Weights of a small image classifier.
Data: trained on retinal OCT scans (Kermany 2017), 49215 training examples, 110.8 epochs.
Rows from block 6, named by matrix and row number. Rows with one number belong to one neuron. Each number is 500 + 40 x the weight over the matrix's rms, rounded and kept within 0 to 999. All counts start at 0. Numbers have three digits each.
# gate: MLP gate (model.blocks.6.mlp.gate.weight, 256x128), inputs 64-127
# fc1: MLP up (model.blocks.6.mlp.fc1.weight, 256x128), inputs 64-127
# fc2: MLP down (model.blocks.6.mlp.fc2.weight, 128x256, transposed), outputs 64-127
gate.170:487496511500495491529485524495509510437507543520464502492466466540394430554425450500560590532533592452538631431532495498528476499540488480541514553380480518455469464484542507510514583504508438
fc1.170:491478517471538566513495508578433530505552482547443525550481505489483529484528489470547552485415494422511552473472550486495489533554541519526517593459533498505483528469518504460482460506453521
fc2.170:460457525431529525453547496524502565512516471480482445530495506499463459478515493480562521513516454447456581511503502534498469475482516484536553553474518456431453540469482459497545420545556499
gate.171:467502476469487508559537508435502510590516436473508497444536511547450529534543503535498453479410495569536461538529551561498519450569527461455509450543441543474482475442477480514509421519524493
fc1.171:536514487535510451450541488496460426526496518458460509520539497563432431517436525485495454514527535500484540446511500577524504471407566476469454517571487432483465511550528512483457518530442535
fc2.171:477522521459527472509507457482498497491493419452449482539509448553461493513545434493513499480515510548444554519459492520463452490501566500566509543531513499452439466420479479452556524458506521
gate.173:466452542477524546592511569497476483499419504498501540469497618474553488435517479493425556527559515459547440522468492475482493552486547475477482490562507527444537442454464431449462453450398560
fc1.173:486475615554477490551571507510496494471510427504569524496480435546533488542455483487400542455498473513544517507461515514445423580572498519524492473552577566500516503486537527480506334569554530
fc2.173:462565550456454467491487499474507473481369545567538530458541543485476483475440501446538416547435498456532482556449447467459487518591436445526523513610485510568458477507521507522557521511559418
gate.174:489482538465517515463436436475488501524423507435479462497480583511519548510484502514504454399559519495457480533511472480488470453565498605522537502531500518454522540501508570542477499507523482
fc1.174:512544508513497451455516476557516440499523457526512484463532500497422502445487461483471540510520435568546412439461513530565558423527508491556472521434485455512496511532478525500435494507431496
fc2.174:540441430487511515567471437495519495527522450540499524573452493495553536523480485490487529463519548528466495522439488505497524517455476517554468483522479541535500524495486484472459531463493483
gate.175:457452513409426511506469543530502454513573629520528482482505532494465475565467549525526535531443544455507482489511548463557514506502546488576465515459553521494487498510505529530509479457517465
fc1.175:407441483502561476504463436419591535443522548551517540506430504463444530453537525529516505596545497532480501488547576473477490535560556489503511551460558578461520465389474485502497466488493448
fc2.175:434495483476496493439558505543467538508475473463497514533492596481431473439464534484524464461496469496507537591478576450424467400575508460535537502551517513518397506493529505468517464569560477
gate.177:566551505550519448545479514513456489513518583523520503504484498447496485538447476623530483455485550545513520510465493546501449537497505519569538518473524495537513438506500454563495539536483588
fc1.177:552514484543506489447497564502456499524445476570562493473500495460605488506464489530518487498452498477416500498410511480443515415530449457538489533456502485535461504531534486452546538434499525
fc2.177:535537586549489516522474543470530476450498588459496462424563439541519432536517484487496508543525493493549476464552428554555470563459486552454458523424526517480555483511456502555486506471493498
gate.179:545503464529569539473500480499487442479519540551449502484538466499482510471504523489462503460491508538458448457499495490545488545457505472456540487484517450545527508514515524441506531514516538
fc1.179:458524520539480440458484500560502481496505491481552434503475539525477478454523441478474470575505545476517484498502474454511542499495532526490454403420499524503488493499497518489453461510389522
fc2.179:536500481523463530452510506503476503476499503489518565492463536409449477487433532501467522446531499546533437539484519485456482474564451511504540487529505506567464496516480534477468553535509482
gate.181:518513492486487525442483543533448436484547503434570519494494590476515525536489493518503428455443538552495513492582480524483479553512505466482521571427556486520484529468490485450597552478481484
fc1.181:488566385500501435435482439561474488501547420453445526526453556537435536498552452456532455479440522516498462544513561564565498559546566499481579498401564543492496489505461493500514475553425438
fc2.181:519512510463463571518483403478487493479490508548581516542469480446531464518432496415516514466506530503507512567447428539473473531552486452605501470510423511589447486531561494470517531505528400
gate.182:393389473499541445434511469466548501577509488500490510466590545508457591500433561495549498499518486517452525488532538482473507502524429519535490543416492542503474489498443468513479525489502520
fc1.182:513477537450464502464458483501532489512471513488502507478448458469463517509501563552394596575521508489510509562414586450496524452428467502578523526557545541520561513484487544439528544487527527
fc2.182:437462490483540508425571508562419545545520434493478479548487553502411564411511512527522489466494466510502530499486551470469493395513533452515548504462533491442458512463487494430574457537511551
gate.184:467433450505499508571486517398507509480412435512427514525473606547468507500511486495476462492443541513498505509511544465398499519490520469504516564530500475532482504490401461471524544480425502
fc1.184:507512530493461455629484548502441479480505476512539438484455502509571509606435523535450478453533485419508507517490564453444495476512453526568500521425511463488488555506497499584537502479562545
fc2.184:474485464525477389487510522554537478568401490512518520497481570473566554470499538501539510505463435439501435537536526458458601497508412487440495462520586532551523438527534511540442478541495472
gate.186:476475519443460569539514563513508502510513549580457595484501557486413439484563459477499529529472440471531465533528496511548486513497519473529546464512511498445547426448473458455451524437481483
fc1.186:521480530446460479516492484440514569531482507522612464458487505473518537521471542457495461584526502497461486427482518550460421586462550540482509508435501482504449500525483536473492493531559486
fc2.186:505493463484496485533425497508510501532488506606564525507457526480536552509406522514491458547414549423462502529438469452530550523515480483508514502568463516531515521494531467499505499526493458
gate.187:479469383517508501523439542464493435493483580530443520486473461542507447501480551444485528526510557555498534471504584496495461535490476489498486549513491439484540515532498525549476590474517456
fc1.187:471501524497442447437473528465514512495447452533579462509535589419418468539452438537516427487541520510494484494580551535490524507478468458534473556485456473476498504469462490487480510460562521
fc2.187:481446422505503466461542486559476535566487456498537541552445563507516571476515559521516488437500503516468478546467523451436562425531523454521494465492535539513487456517547522450465489526476512
gate.188:507500460506493514492503529478554405531541456518474519533510533504528533461489481481560484540475483523499521545532535436467478556404468438496466513522530457536591448538571528450530479476513495
fc1.188:498539444532526522550539497512485525484518515468510458452488485537468507511541418435520469475416462487526459473500463492581513486527527526592483524513502517499532462532558465519532511471455465
fc2.188:463543570551457539536517470452520447421502504508435504454560455518480453541502472459483465477506539520535504459522491553493413521506530482500478480488504526489530489461536509503542516462511489
gate.189:511425465554540515448499506438453528504466462550440520497491543553521545468494465427559469467454431555461462542493488496527520458560455478536543510456471456439524395499519513503561589528513470
fc1.189:526421539469474523484516483507509565522421431470501407563493509523614516545480490549397491461497495467546474514478486545522518476471481502486501505488445493433560525466520523424496511461420484
fc2.189:538477401421596436482516419496514560595535455564511447563411477509565550474502421500501554557450451413396526513430505473535539571462499508509510535560430386513497507446498428529490470500519561
gate.190:514513473546484535441509492485555531508557539405474472528485461551511504558554527491485518505412512376456531496511519471499523424501503477455502472583431511503578457584422481436486513501514515
fc1.190:537472467461488513542507479492549516470472520485491483525480561505494438493558474438486482452525507475494484436549523488490440509487580583533535517517455510444513539486456506488533511557555442
fc2.190:496484534483526471539509531447551500474476497439414456459564491561500466493574450505497515546534437455509478447549518511545498529465491574433500533482532453466554444451432495583484485482471549
gate.192:515516472574434446519507501512531431525523485501527567468472505489552452541428403484515525425439515507594532498499543525471543492513490448619527521486546553545482553540502463497478476459577450
fc1.192:469448489470461498500519535521531497494435471465459561506537536544587555541439473539460557494485474525508497466517546487467537489528484530589460506495488519458481580484536493497501520461543550
fc2.192:487507519539452429515492538496477458512455522543479498451536535507524550469502547556464484551414485472523470452546538469528540487480469501439531459544551498479523482529492521535496489536429502
gate.193:534482452457430513424502472461429486562437498484491477461497482551527452544493510517499506427445597504543466511543505523494536487464563508584587501520546546483547529487489470519480528471523487
fc1.193:527557538512495512484538540554405458463544496473495466499546511525402501481503506502486433469479427493486501510473517478567507398482550424528475526535486447503509462528539520443468500522507486
fc2.193:500546465472560447529477442492564505505471453441448484524482453524579476527545416447535539498533446523454508544476484492477482562521486528471487533569460468557480457468453508543466534461542523
gate.194:482510462461545464549451542450449448551435579455469507476418511472443492536416504504583530532525590529510484523513498499509523563498484493504534515468500560498602511520551481608471550411450457
fc1.194:583600527524547488480585518522465476463517531509460530503499517549533510459461473531545561479464486488525491533471471478496540478515498433455459501423530516544528514535531504511485512471463452
fc2.194:526443500506493516476512497461551488461477499476457515495530453541468456552547462461473457493563521534529505471528520550523433523520539532492432505450501500505560458525502499544478523435511517
gate.195:440428524470523503531465497435609582503496482446468431497532478503504514435533562494505542538496498459521554440489489455460514466522479516554488489511477495561476522508462494558528506523515556
fc1.195:518532516488538461452527485485496484500467477508349542632499503504463559522571492482523505470537535511523476427578449535454485518482526611515492450471449471509440542464550504579499594517501522
fc2.195:597470461566462482599490498388574436453493493492447592485492495516535468597482499521446498489520530550476437440480530500491472547516496562510455506547436545557556499516488510521407578436411503
gate.196:516505476495460508453459514557490479494510486469484524530477507409587456516439458503517461510536496499505494514483465516508530507482523486533472510476567564542438482476605604507514417498478567
fc1.196:514502498487523489516484469478447445523495540545498538437555536549524545493469508500527527492487454496500461485482528480465472497415481465417504493511476504479514495505488580493458499513526465
fc2.196:523526505556482496523476473505482463499513486528455517468499478495508528527485501515425507477501535571494464471474510533513458513472490509515482476488493526523503462506492551507482567452456505
gate.198:555553513592442525496434546508451480494483464592537467451472516461570438467473451503537431478504505491403504573497507503496544459487441482526494541512516438506450505517492518462502496497478545
fc1.198:510491508559521425519492453521487525555591563497543522566434542507467524534430462575495463458546530494488528575470476524561481528487479523560512522506529531486460440482558484551470500494471588
fc2.198:557478528495484571497462518462510503444518554508549481483528457478494464516514466474475488539543510551526492475537450557559452568447470548473467503460454462493561511567407528532502525481498467
gate.199:540573493512463458568505604509440487467542473539495526473474508519429536470500481482535520436489458436500519481433610530481514475520499485498516530508461531518521503567517505502397510547482506
fc1.199:523510568524527601546479503513457465452485514427475491488476474520446508630477517528513548522533532463486437462500486548517516480497523509521510555460501501487490486423449477407487584571570511
fc2.199:414486520446540489501509523531571549471460467383449488525518539520488420488552483453596494483558423511446549551515510482435456455549536504516562560583553481511458503449470478512515454523561492
gate.201:486539463538567491495523486482460550438506531506416482507475556525497524497452444465530519463523536522448530426463490431517547478511541565515511605421503523446492478502499509482466523553511443
fc1.201:493523494453473590474557490537434505475530509553493463512466518500511511470542467524466543514444470419456505526499502456494543439448546558524504543488524578497461594397521514481444471484505480
fc2.201:451462457470545486498542441580462582560599422474534431579418515505495517451535479516586594481475434459371544535469523479483539472456575482522561511508555447433416521465485477451538445547505547
gate.202:493558514553435557509524562424469478402491444520519519409516478559479447471529518532548551518499477489543547477443478493512579564546506512529494490521557515433463437505480511542449470471495529
fc1.202:510554565518492462475531532595481496550445452528495544490575628514570586407429477475494544545494436510439468601465477454420467451449513512502479453513491532533486489451551458491489473551502494
fc2.202:491549499570451459508496521542525470537458543420556518483524551536579483502501549466540539446567444514579454538617484475422593452512492522406481458468585538543541458551571549540418467474512497
gate.203:514479542482484537456534550454506461446451529578516475486515531494503494426539497500421510460562466418523479525479525372523441406455518509518545551553492463490587472470521529504549462480471526
fc1.203:438486520524487493465535509442515476477514440549509523461541549455499541524496521476529518507471593544527524496471467492510562488507479463450425524439465503558438476511582495564472513491574451
fc2.203:483575529522521451549475464544466506507513512560546457496481527527575561472498515509508548523416489476444522500460446476501568508460478448461545479515490488492494509484522494499533461515482478
gate.204:503537476542449505482523540471524479505489501560516559535483500529430462439476501437573455525461537525495498524515501571426540527419538500505496448383505493494468522513473468536498527487387476
fc1.204:481492593514556487519443445589487509462529454422425488466420555540453544496522464452558482592447516548494518466496500591486546498482509476440510534461502514556552443520430486520452474542506477
fc2.204:482549554517452596457556511507498499412501506443490508495540482574425458521524502485495434489550503555557525479549499553485474454541602480514471506428482488432526515508499538490511486487525493
gate.205:470490476477493570498450577464478511478445515472469465525489561471570421441464442485489554511580509568468494494511538473544531572551474430490502548504550485412499558442483467474454456462526525
fc1.205:478441523538502510471572491484480464529500479470479531441467503529442553512485490538478524421510471506578464525439497501522454456575531576551492493527512565467451413480444538510554483494477507
fc2.205:531497526502479582482493511482572492428508517513507541480516485517451418547446495434512444492539583520510521497458438557477434498559557494558437542452491564518549537464523469484501480443543490
gate.206:468465570551546491554449474496494506575487552479443504473477501538461534436496444448521474519562489480489451603511508558452489513429520543449464529491441468532540475432484591548508528583461529
fc1.206:435524517502509564512517549483515522446501570490491484511506512498531491464536561458531492518503473477445413468500518488535495480497475537430502528472529537433482496477435461483471490504467523
fc2.206:463520577498481494510511578496562507428421540480489489465553539552509453488530519459549457529485477474533533515543478475483531475532521496471537530547545537493526521511516456542516445539514461
gate.207:476474515512484541491450509478515445528487514535512488462474523536499553540464482501436568527555531501464511528514429460462516512542484514555537443515533465545459508393523480488490489490444535
fc1.207:503536547508475583510487512492489525456448398508546559523507515502509469530489523541511458482524472515550517488468506516485519515533532448468522478558511535450439453470429508447474525558510491
fc2.207:532478471503493508476494513496496492521494546507518503459500488508520503500503463513463491524528494469511463478540507516545548544484461537419457490494531488503562507530473522533481518473511506
gate.208:532473480495486513554541472519533491474457451386535515571470462462507478511513536528427536461590528499513578475544519510496512543472559470528599484518516534510496507554426508536443551563479535
fc1.208:427516505551504564472513508475459537443472527557454493434512517599556528479517505511448496547541576472439484465459526422453583504469563515459545483462512507467442535460541463516438497509471522
fc2.208:538492548530522388601465500449537465481465495562476478469559431579556548545577485516496482534463535510491533435482450514552503547431498538471469526477418512480539482484514462544499495435442514
gate.209:537497503509498553486512488561453474470535500506472524531517460544472473522538530486499470445453563515462526595533492520574478497468453492509467540571500504518474510505474541537499474479520550
fc1.209:450505436518519539521524480458526480470513512469588482489585456509491512514470498497506560499494514507536541460471452496500463523513508510545498423458518499598487482541508445447510501513446478
fc2.209:540464456481534479501462495510515524509512512519534498521419525468533535485468492522463519507479497464469500510446486464539530521510484506477499533493483471536526505501464467522485488531501538
gate.210:479479459454491459496483473481463463562483476493503481482464531558503473531527555468458488520505569503442481469476570487534516576525472461480497518477462467493574453537571468480504479501495524
fc1.210:550500492506548445532534494551517522522560516501461496525553450487481523509477495523499509418448477404557486456525476508489488490472546511495544517558489524482549536531541504505490450510494504
fc2.210:538490488496518534503448518500534493504484504542499498449489473492497498524465491510456476525493545500505473491469485523556499544487481500471455512495465502515573510500480500524487519460501496
gate.211:481471491461465518469438546516517512450534641532535520536498468554478474509450458496546539483538530573550496500531481493547540512532453492489511476520470542476552495473483392489507461463518462
fc1.211:492517492492508560500496443500464462474470504538503458491474496521564548437595489437512497491459506484508575490500453460478442515518429574488357484435529496568523491547504590537446496513533547
fc2.211:490510536448534542478501495500504578492547541544506432495500524510465455464485502493570551554449450391447585478461467480543485516460557503517563571480491451449501575447491437501590412549524517
gate.212:549530552500523440568542548439468514457510434465485547535508499501477484527479466467464496432473450430468430459502517497455567481492485504527562505547456547439503558532418466478524545428579502
fc1.212:528539480564498508589540515492491506468559550542530569503498571538523441534513431472485578451463528443440404457525524479492530484465518497529540534433486478482505515498450537463576536478530489
fc2.212:531503488510535400486483567483484502536480540472495510477497560475547537440508519557494527544458420494497487491520513408508540484506434546432570516562589442494473493490414489533492489542450524
gate.213:488463495565463404463516533483454521572457473487521469507482527512530477419496477460533429445494485534468508550512573490489461510511426458497483505572482457569563492561512497460481537480439507
fc1.213:475573486524474518493540533546478519461500529565498476490537523511522540487446477501547521537412519442514573495483547462493522500510545455506419484456473448515533492561531488528369534455469440
fc2.213:529448438561494406493506524481497446589447487526492539467479503455530566508504525552395431492501540509570430464542551487555536517514423488471433416470518526548545409548533557513441559452439528
gate.214:504533448523447495501528559487466532499500505501534470565532462446516480517504538460441563504418473497571574546513507493509507484468518474513460418445439502432508517466500544482518452458425511
fc1.214:562528475482489465505526515530539546484530554518476464523450473566520517516472536554458425470462502527568502451472481467533487466514491470546499440465442510481470462527473445460459490503506506
fc2.214:512526500530512463497508498536516533491523515473536499528454558543521473496489536492557538487479491480438526521463470461427531429538585509512524550508602536469489537462529463465496436525485525
gate.215:521533481509479546478457567463466562469540452428491473553491537428406450539466458489590475398476574366503527468511588514465483448491554487520489519563445465488448487530463524599548589514501550
fc1.215:489489400512460409576440504486523479508429495500601520519443449464511530511469426443442464517495552499548494533515573521509503544533432544419508532463502462518540563544537515459512498487520494
fc2.215:482508524552384522507495487511438440477424509509550579501524551439475508478447570455490461401490531578549429568522511505405507435587454437547492391504579598565466419562563598437495558525477406
gate.216:489514519491544491483468514443484502511488452506496552508505470493527527542533508536541555484491512430508542520502505507505494516502490440514468505533474555445553532461517484509510473444511477
fc1.216:458569587486543523535527480486438489483519514474467480534621480430540490527529480589489558505505554460519512479429494477544517536455526475507439529544458455484497447490483491520493509488422572
fc2.216:485525549506439517490495476492514495469485500420501476536531475526510458505528455430542543464530465519508486531543480549477483532495508509518520484474532497514461459514473527500504516510528430
gate.217:481465475476478512440493474530511558506460442381484521533434535497525550535408542384502528509553477508464522497476447495433494474537503576479527511480533468542455507497460496500554527549509572
fc1.217:477493539482482556602509554510516502443454483502536449467513487521502487526491460454466500499539509540565557438508438579462467525567564565474621498450498479528431486544448471477479518496501544
fc2.217:486548544523454477531491502471534430493432547436517486464569467503610453517530493452509553501573468507547426516589463539500549554464418533441507445524529497580501453557482576551424534490505440
gate.218:422523514527409471509507501531542453504450519514471538489509579384441477528438497513608522572530533487420485514474464500422401566441478471467445511479520534515475473532631543536556535452486460
fc1.218:495559536516476476542506471453506488514534520525525520514510448548506548473423453507528536500435490447579547547516500510486567504481492440497464568391442555564479605523523511509462589499450507
fc2.218:550442451507510458551441513456555431516459483511468533484498453480531502563512455496454481511543547501523449475502508521548505579488457558498437477510511519554551441513481509524434574443467494
gate.220:449473519519502458477443486482488515550494449501456491521481522528536528494469519448503483501415519535513516480493562489436511500424566478447530512438439510504520486437544502553463521534504467
fc1.220:500449516402501479562515470568453450476461384529450505496472581543546476527529479535502482474543442543483528531482549455511460467541503439539443532507541509501514496486503461478498571527527455
fc2.220:491501464471481500528483437542471497548527445505490497572477467495586548495516499495487543481500489513490493523533522531499531514431466482492494435536465500533482456549542509487476548542477459
gate.222:516512516494475467518463394438544457494527461442533570482445563584514538561494521466568458443494481490487519421465518492492486513507450517479467472510524533588517553538522434484544520537480487
fc1.222:462543519420435567470521516482595530544458501427542504487427443509544455538541498488532488540503517528520472491499578518508463518427478481535498537434463475475443557490444443494502475517475494
fc2.222:525583501512484416553472518516525467500474469445438495512514496545582531530553516495521531502466469537469465494483478489468537496481544521524518486586586562502452450468528492482449536527456462
gate.223:532506457490509492555432480481541526458540579545484521570541451534434440473535479482475476395427539454458531492471570479482541482539468494559517546525566520529455477524471486591473440532500547
fc1.223:504508531510513509522514516521546521507521511458557444480453463548494451456466487535413583516475519513524560493486451512530501498582440499528574461455552530553485591482485422519493470472485449
fc2.223:498467501429493529473501474527477567562553529524579472572433519442580491459481510471512577488499468458448527535486458525512558525467465475522556493500433417540464505543491504476486483564513471
gate.225:468471515501485584549536507485568530570445539522479486493545455369466460542445489564565473454555494508477511436472505557453488502465492499504532496471474511524484520495441483428537440475537397
fc1.225:482506489437434488456451528488459475499501519502570499557535533539471507540479496449412538539499473511475519533597482467421556507423487483500545479543553576500475541491557483518543512438503555
fc2.225:467412436468503466478521530496449502562480445559467528491507499458448574460525480604430427532465511490516464482522619479552522507484451542471494466569469476478489449514427506497488550496460535
gate.227:565450530501475519447488561460520568536482509522609443487493540492477476493538468477459459477580453463470462487499443496515525501476478498500680504538480532574430510530446555536436562487543494
fc1.227:520483526426569435571501535481475494528456483506473428488582538480428510474493557493508494443438492509479442520416460514491442484486524387484449568536403579503570502509507483422443556449479528
fc2.227:449502475498529448462574517531473563538491454549513499511481606449429548403456572543514473503399445450488542525456541410467541433552520441515572543523544501465459551450507479469550433567510528
gate.228:438545501578451491544530534402523517552460509542547472460532498514465519422506442396567452454531531510516509560623491469482462541419488413466399473529407450452496531478483489507429527496421483
fc1.228:465464637510536486494490431508560504425562494430478520523533547558440560516568547505506483491454468531479416513501527488457485475507509506459543550515466566509487459463410553528548462548480515
fc2.228:511592626482474573485490535483517512391478600477537458443574457574498430507491493437576501561492442448564550504585369520515525540488524509412526544491438477476530510514487477567524442511546456
gate.229:506485453497412492492494557421569523588483616482535434518541460471382499504455538456542494468516553430610456469551504493484526471489556524576475488503483471448501463476544524489485510446484480
fc1.229:392467514522492546446484503523526526501500487497492475485466421533497547515574521468540476551411506470535522506493544453490449523545529458490551565466427502543549461533545522474479404530474447
fc2.229:496602617473475554456488517460472496444400582535527468434575497492438459467416484449507452558448476461566528541485417502495472525554443465464530544543467488504483529490460524542588473523560438
gate.230:568465477443540445605524474459488485529455492503460537554481530435519513548438482409505475498442510477506478441525522514557472654477493564502499460519441534519536454510484513513521459433538442
fc1.230:521523468501507480457490527602504560448406515477519467535389580439505451554449511499466520472553477476490541505516481514459450498566528509593504475564442562491457506506450480479527529552523501
fc2.230:424534489526463479457566500546418509529473462464512514527502592442455538407508544499513506422495442505512468564534594418401502415554475433477558442539596530515427486523505580447520496567543504
gate.231:463468450450441516545532518487515460590547593450550477546522515476545506496544505429549524504467488475455511490532505441497459502492512501458512582460535511535469496475543520536545454502528444
fc1.231:562565469524545498469474520559437521459435412565502567495452503471594490549466500526478466503526506504500503524418498527505517431524483511462510431525463465486460540516465442500476460480554586
fc2.231:560475455487548517548465471483533504488557473579462501482468466507503548543476458548478515543469547516439504452450487502537437538442554541512474534518459486469558538432481441510507511443465547
gate.233:508516538487540508519548559550498515442460451490451483443453468515442533492499476504498481523545448485562484523458554516487499521569607496471480530484505564430493494530554490414485506547431504
fc1.233:526492466543523483518534521493526532484535457566533504490478515532557524439503520433435521516564452455508479527480455439496498485474468498530502442449533470526534410468486496520484472484453520
fc2.233:488554536508491498476550569482461461505431516476497511434575483528475524475511519512444445502502514504577478488530500502485552484515460492449442478481502546490514416514517530507514520469502504
gate.234:542460493473518446514462469499492452550514464530456555494445531500539511500519497494517516487518507471531498492408606458510502442461586466483497490552513504510570491474517538473509509511450565
fc1.234:587551479488537508469482505467492534471489579469546459535461450513489452541503532553470468471572536424450516457473425522484539507552442510545496550516464431542564448574518458505572490426514531
fc2.234:567487526493494603475483498467508508437545560552545511464501486487436413550409472462494487517502536451508509500466445511534452539527540523534476528436491501491536524491472475506530488483538485
gate.236:485492480482477525479480515477458446458431478500492414474455525512553458473556539480521515559507540510505451491491558432563518522490572445502502513513476489457590493547528458542397532500473485
fc1.236:585513450521520529510606450550545577514498451457450477518407452519488528488565436482501452463485433463542480510492439535479471494545527519538531440558571488517488500487484451493518538530436542
fc2.236:512513513520482507513466544461509443488483549491482510443544458544455495531517452520425439552512515500558465431536517510546468537485492537455445495475523501473558484497447530541487522466492534
gate.238:477446509558497505485455497486617466469479492533488537512529461483540474458471538520496519580506497538454553436401573512514553549518594531434531499435507563466472498470495525520422420570524512
fc1.238:471461433513532423527470441487507561566503492456467544528485453498499586545457478464524487550575530486541529468505493556451470556527540548450549514468473498464458493506545463504533503497547502
fc2.238:532504528523556474521484534483562500444518510477410455457544462549500477523543458517487504541511475463483507440523484533566467550450542571425483561460504478456581544442472441575478468449468580
gate.239:468468492497567520513467534509525518484497592510440485485450520457594523460512480455495492495526491490496501472501484438454493568510526530504517422505543531431486501405469552483544447529489489
fc1.239:474523463477454530567548461580475488503498465523541452419533528502501554500448440506600432454459475515443478560549452461524522544495481466577504538438556511488542460525559500435526477433509425
fc2.239:500480475478489562452560471537440536498566470534540532556443540452451472480452504509516509455497510527469514548444544465459512450550545459573517490496476489503449514510500492431519501514533509
gate.240:504490453501511534464472467494485573484526565510449508521457486581544486391545566498543526510459521487443487479528501427523518536488463435514505536523495519468485508518577470502487422492543536
fc1.240:491474425454539424502579520479464491595506474505465498510492509491454488556532557477465508436545443504526498504474534570455469477507539567527571486553466482512492487548530542545479476461488508
fc2.240:514566511507476513539430484523542468464464526508527516475502492548534455538442496453536508496461512486488482566460447481478514499518492498495474531517537593537527538476524484505487509485549426
gate.241:491573541517538503494453519503519557507510546546527485444531573447445541452529507567512540487501499473435508471538461496396439513404495482515504475507500498583468628463530422535515491521435478
fc1.241:488465517526497545441563558392476483470491431513515520528483478492599506506492571500551521537493526481495535423515577419505544560482507495532529458511534518464466487480474463454425487526543549
fc2.241:553571508551488400567454561480530452508453538487519513482509516557638580522532537529493551509447501511485451484495435440496584502443476534452502485530560552504513486516522473519442525508439471
gate.242:473546519522490503514412481474412497480537522500474447523491483530521551516527502512530493544503611469481485472441522516527482497465526519497459480475485532439457460516464541504560511533504521
fc1.242:582528529522495540470578485525565492438518522477514459474506395540535471519508522587535527466559536464533529498588460454548508406554455468514517427497441466515537498518564495501454462516549531
fc2.242:551509492540499474564455457466476459497539489629493504502514460494519593506455475508469544498425517506478504472473489488524474536446460474480498474510450470500515472499526467490567548469461501
gate.243:423470536516501460559484480460546483555481491445528453495508511451484500546528486473532465499499553505512485504448536521519483531535466520507515538546486503520506506490509509532508505526513510
fc1.243:469441484480518450488537539535520468515528513565492505506482505464490485477529478474487473536496469528498519553537489507502461563483492547459489459458580563526530511462510519503483433529498473
fc2.243:488536509449566508451519535495517564511524521468489488482472504509502469481511488526501482560503500433467533504479481489536521506511502522492526558528482457491493508475448476536517482520523568
gate.245:567433471476522476537416488473526468560447521558499529535506563542519405455458553435475517482531461465493563458452602468464506467454518417484518535496475423553517504534584534507455486420488557
fc1.245:544487437482576518546509382517499534475542538508474549515403423570528481475502485502553518480553462424535508450490511528515512470558543514555519455533497536468477496556565501480532417544427582
fc2.245:550459555469455631501463502464484498428519585549525489432526490461439453466442458494461460564511479524528489467522513511570410531504498536489512477486460423484530536543416553549514505493514488
gate.246:543539529503547524508443514481463496439516510456429508494509555464485439538476481554561517449551540495462504515546521541582547514507494502481518471513528476455474529476443459491456564490522521
fc1.246:472554505500492484562465511560535505455483482489517490544450522483544560539546489497487493457444482535471532551513541468467458553468488484466510471578456470524519505508554494463621428536521518
fc2.246:480532533554467493467535491545474507496486558457550464493522528481526486491486536441574567452515439479532487554563454500430518487511469436459525466453557480516451495516559555499492455527549456
gate.247:529455520520503527479524599538496546542447458456519525457495514478528533531478518541507515465483515555562518556553541446466489478456447504508600524506511449521495574502510471445514482418529464
fc1.247:408481486497466542476538523469510495486522547582520381512472462528421475545498507523507485470409545477473558438500526553455515536567550587446457520445575503467532513462576492539507424510549503
fc2.247:557534510551503490503429568525502506519501628550553511453438550451548492492418585545501498547442514446510477497494449442528576500496449495433526502502548541517552573521513481515469456520468452
gate.248:545487458486589465493452450516412526531475495483485516405520526539537553458521532528414511524487473504454424557476504485545471482512480546427549516487464529430544455455546556490525493448521637
fc1.248:501509533500536461488490489582527438448553476438497447526469437476462467502553450494478509477493484473564444504500513546537517488551592461508528521515517541525599442479458590513504421472487474
fc2.248:495493475520510415517454538533506443535442493560531547500487485530550606518493494521470429494477556492510478506461516483500571508488467490456459466536495557519527441520537460469468556454494479
gate.249:484543529620502568534504547514554485439526480425499522530527534495533500490481480530490501520528474529452545472424474510471539521457487470527507523522547565501440466456459454457468492608479518
fc1.249:516498481526469498506480561484466541496506439569543525479507483553566521478427403487510560527548549459586559524522501471526419521540516499488495422533492455453428508458512513506495534520468523
fc2.249:512550527536485409544501492467560451468404508489497507437556467546531519512511451465509468521488496473529474513533470482499542552536435521390455510559544525534540477490508496577476519432524508
gate.250:495504486460506538503444501493528436500516488424548481456532448528487501551461500512462540497472538460541524533494464544547514504505444461523530483478553588529433587459501508515473491487540511
fc1.250:530468518526430491449493527477424535556504496484533556532514516502539444488484506489452524499488508471458476493563438543522505421483546516490541442470470536480473502472545496504540418498567539
fc2.250:495499522577493434517461555478486441519465530539483542456548482545451562508490544512499436503469562488576508465513480511501523475500479471460455481476525572465531476480596462506540496461465496
gate.252:489513438500518453479508562504506493492542437459501490532534523450503467552484454496553445465553540531519535457549552550525455585551595487458532530407490545480547444475439491456527462598511477
fc1.252:527506513423417523452452497529442467436553499463561532494425533481478510498559485506533471541472499526552490555557526524516432548497504480509519460512560508534496495490499537508520505511458451
fc2.252:489509485494484496480549417519452531519500445513559500562495521494468509461458490460542509447485477474504499585474510487453519472560510440535504490530497489515426484484553477467548494544551488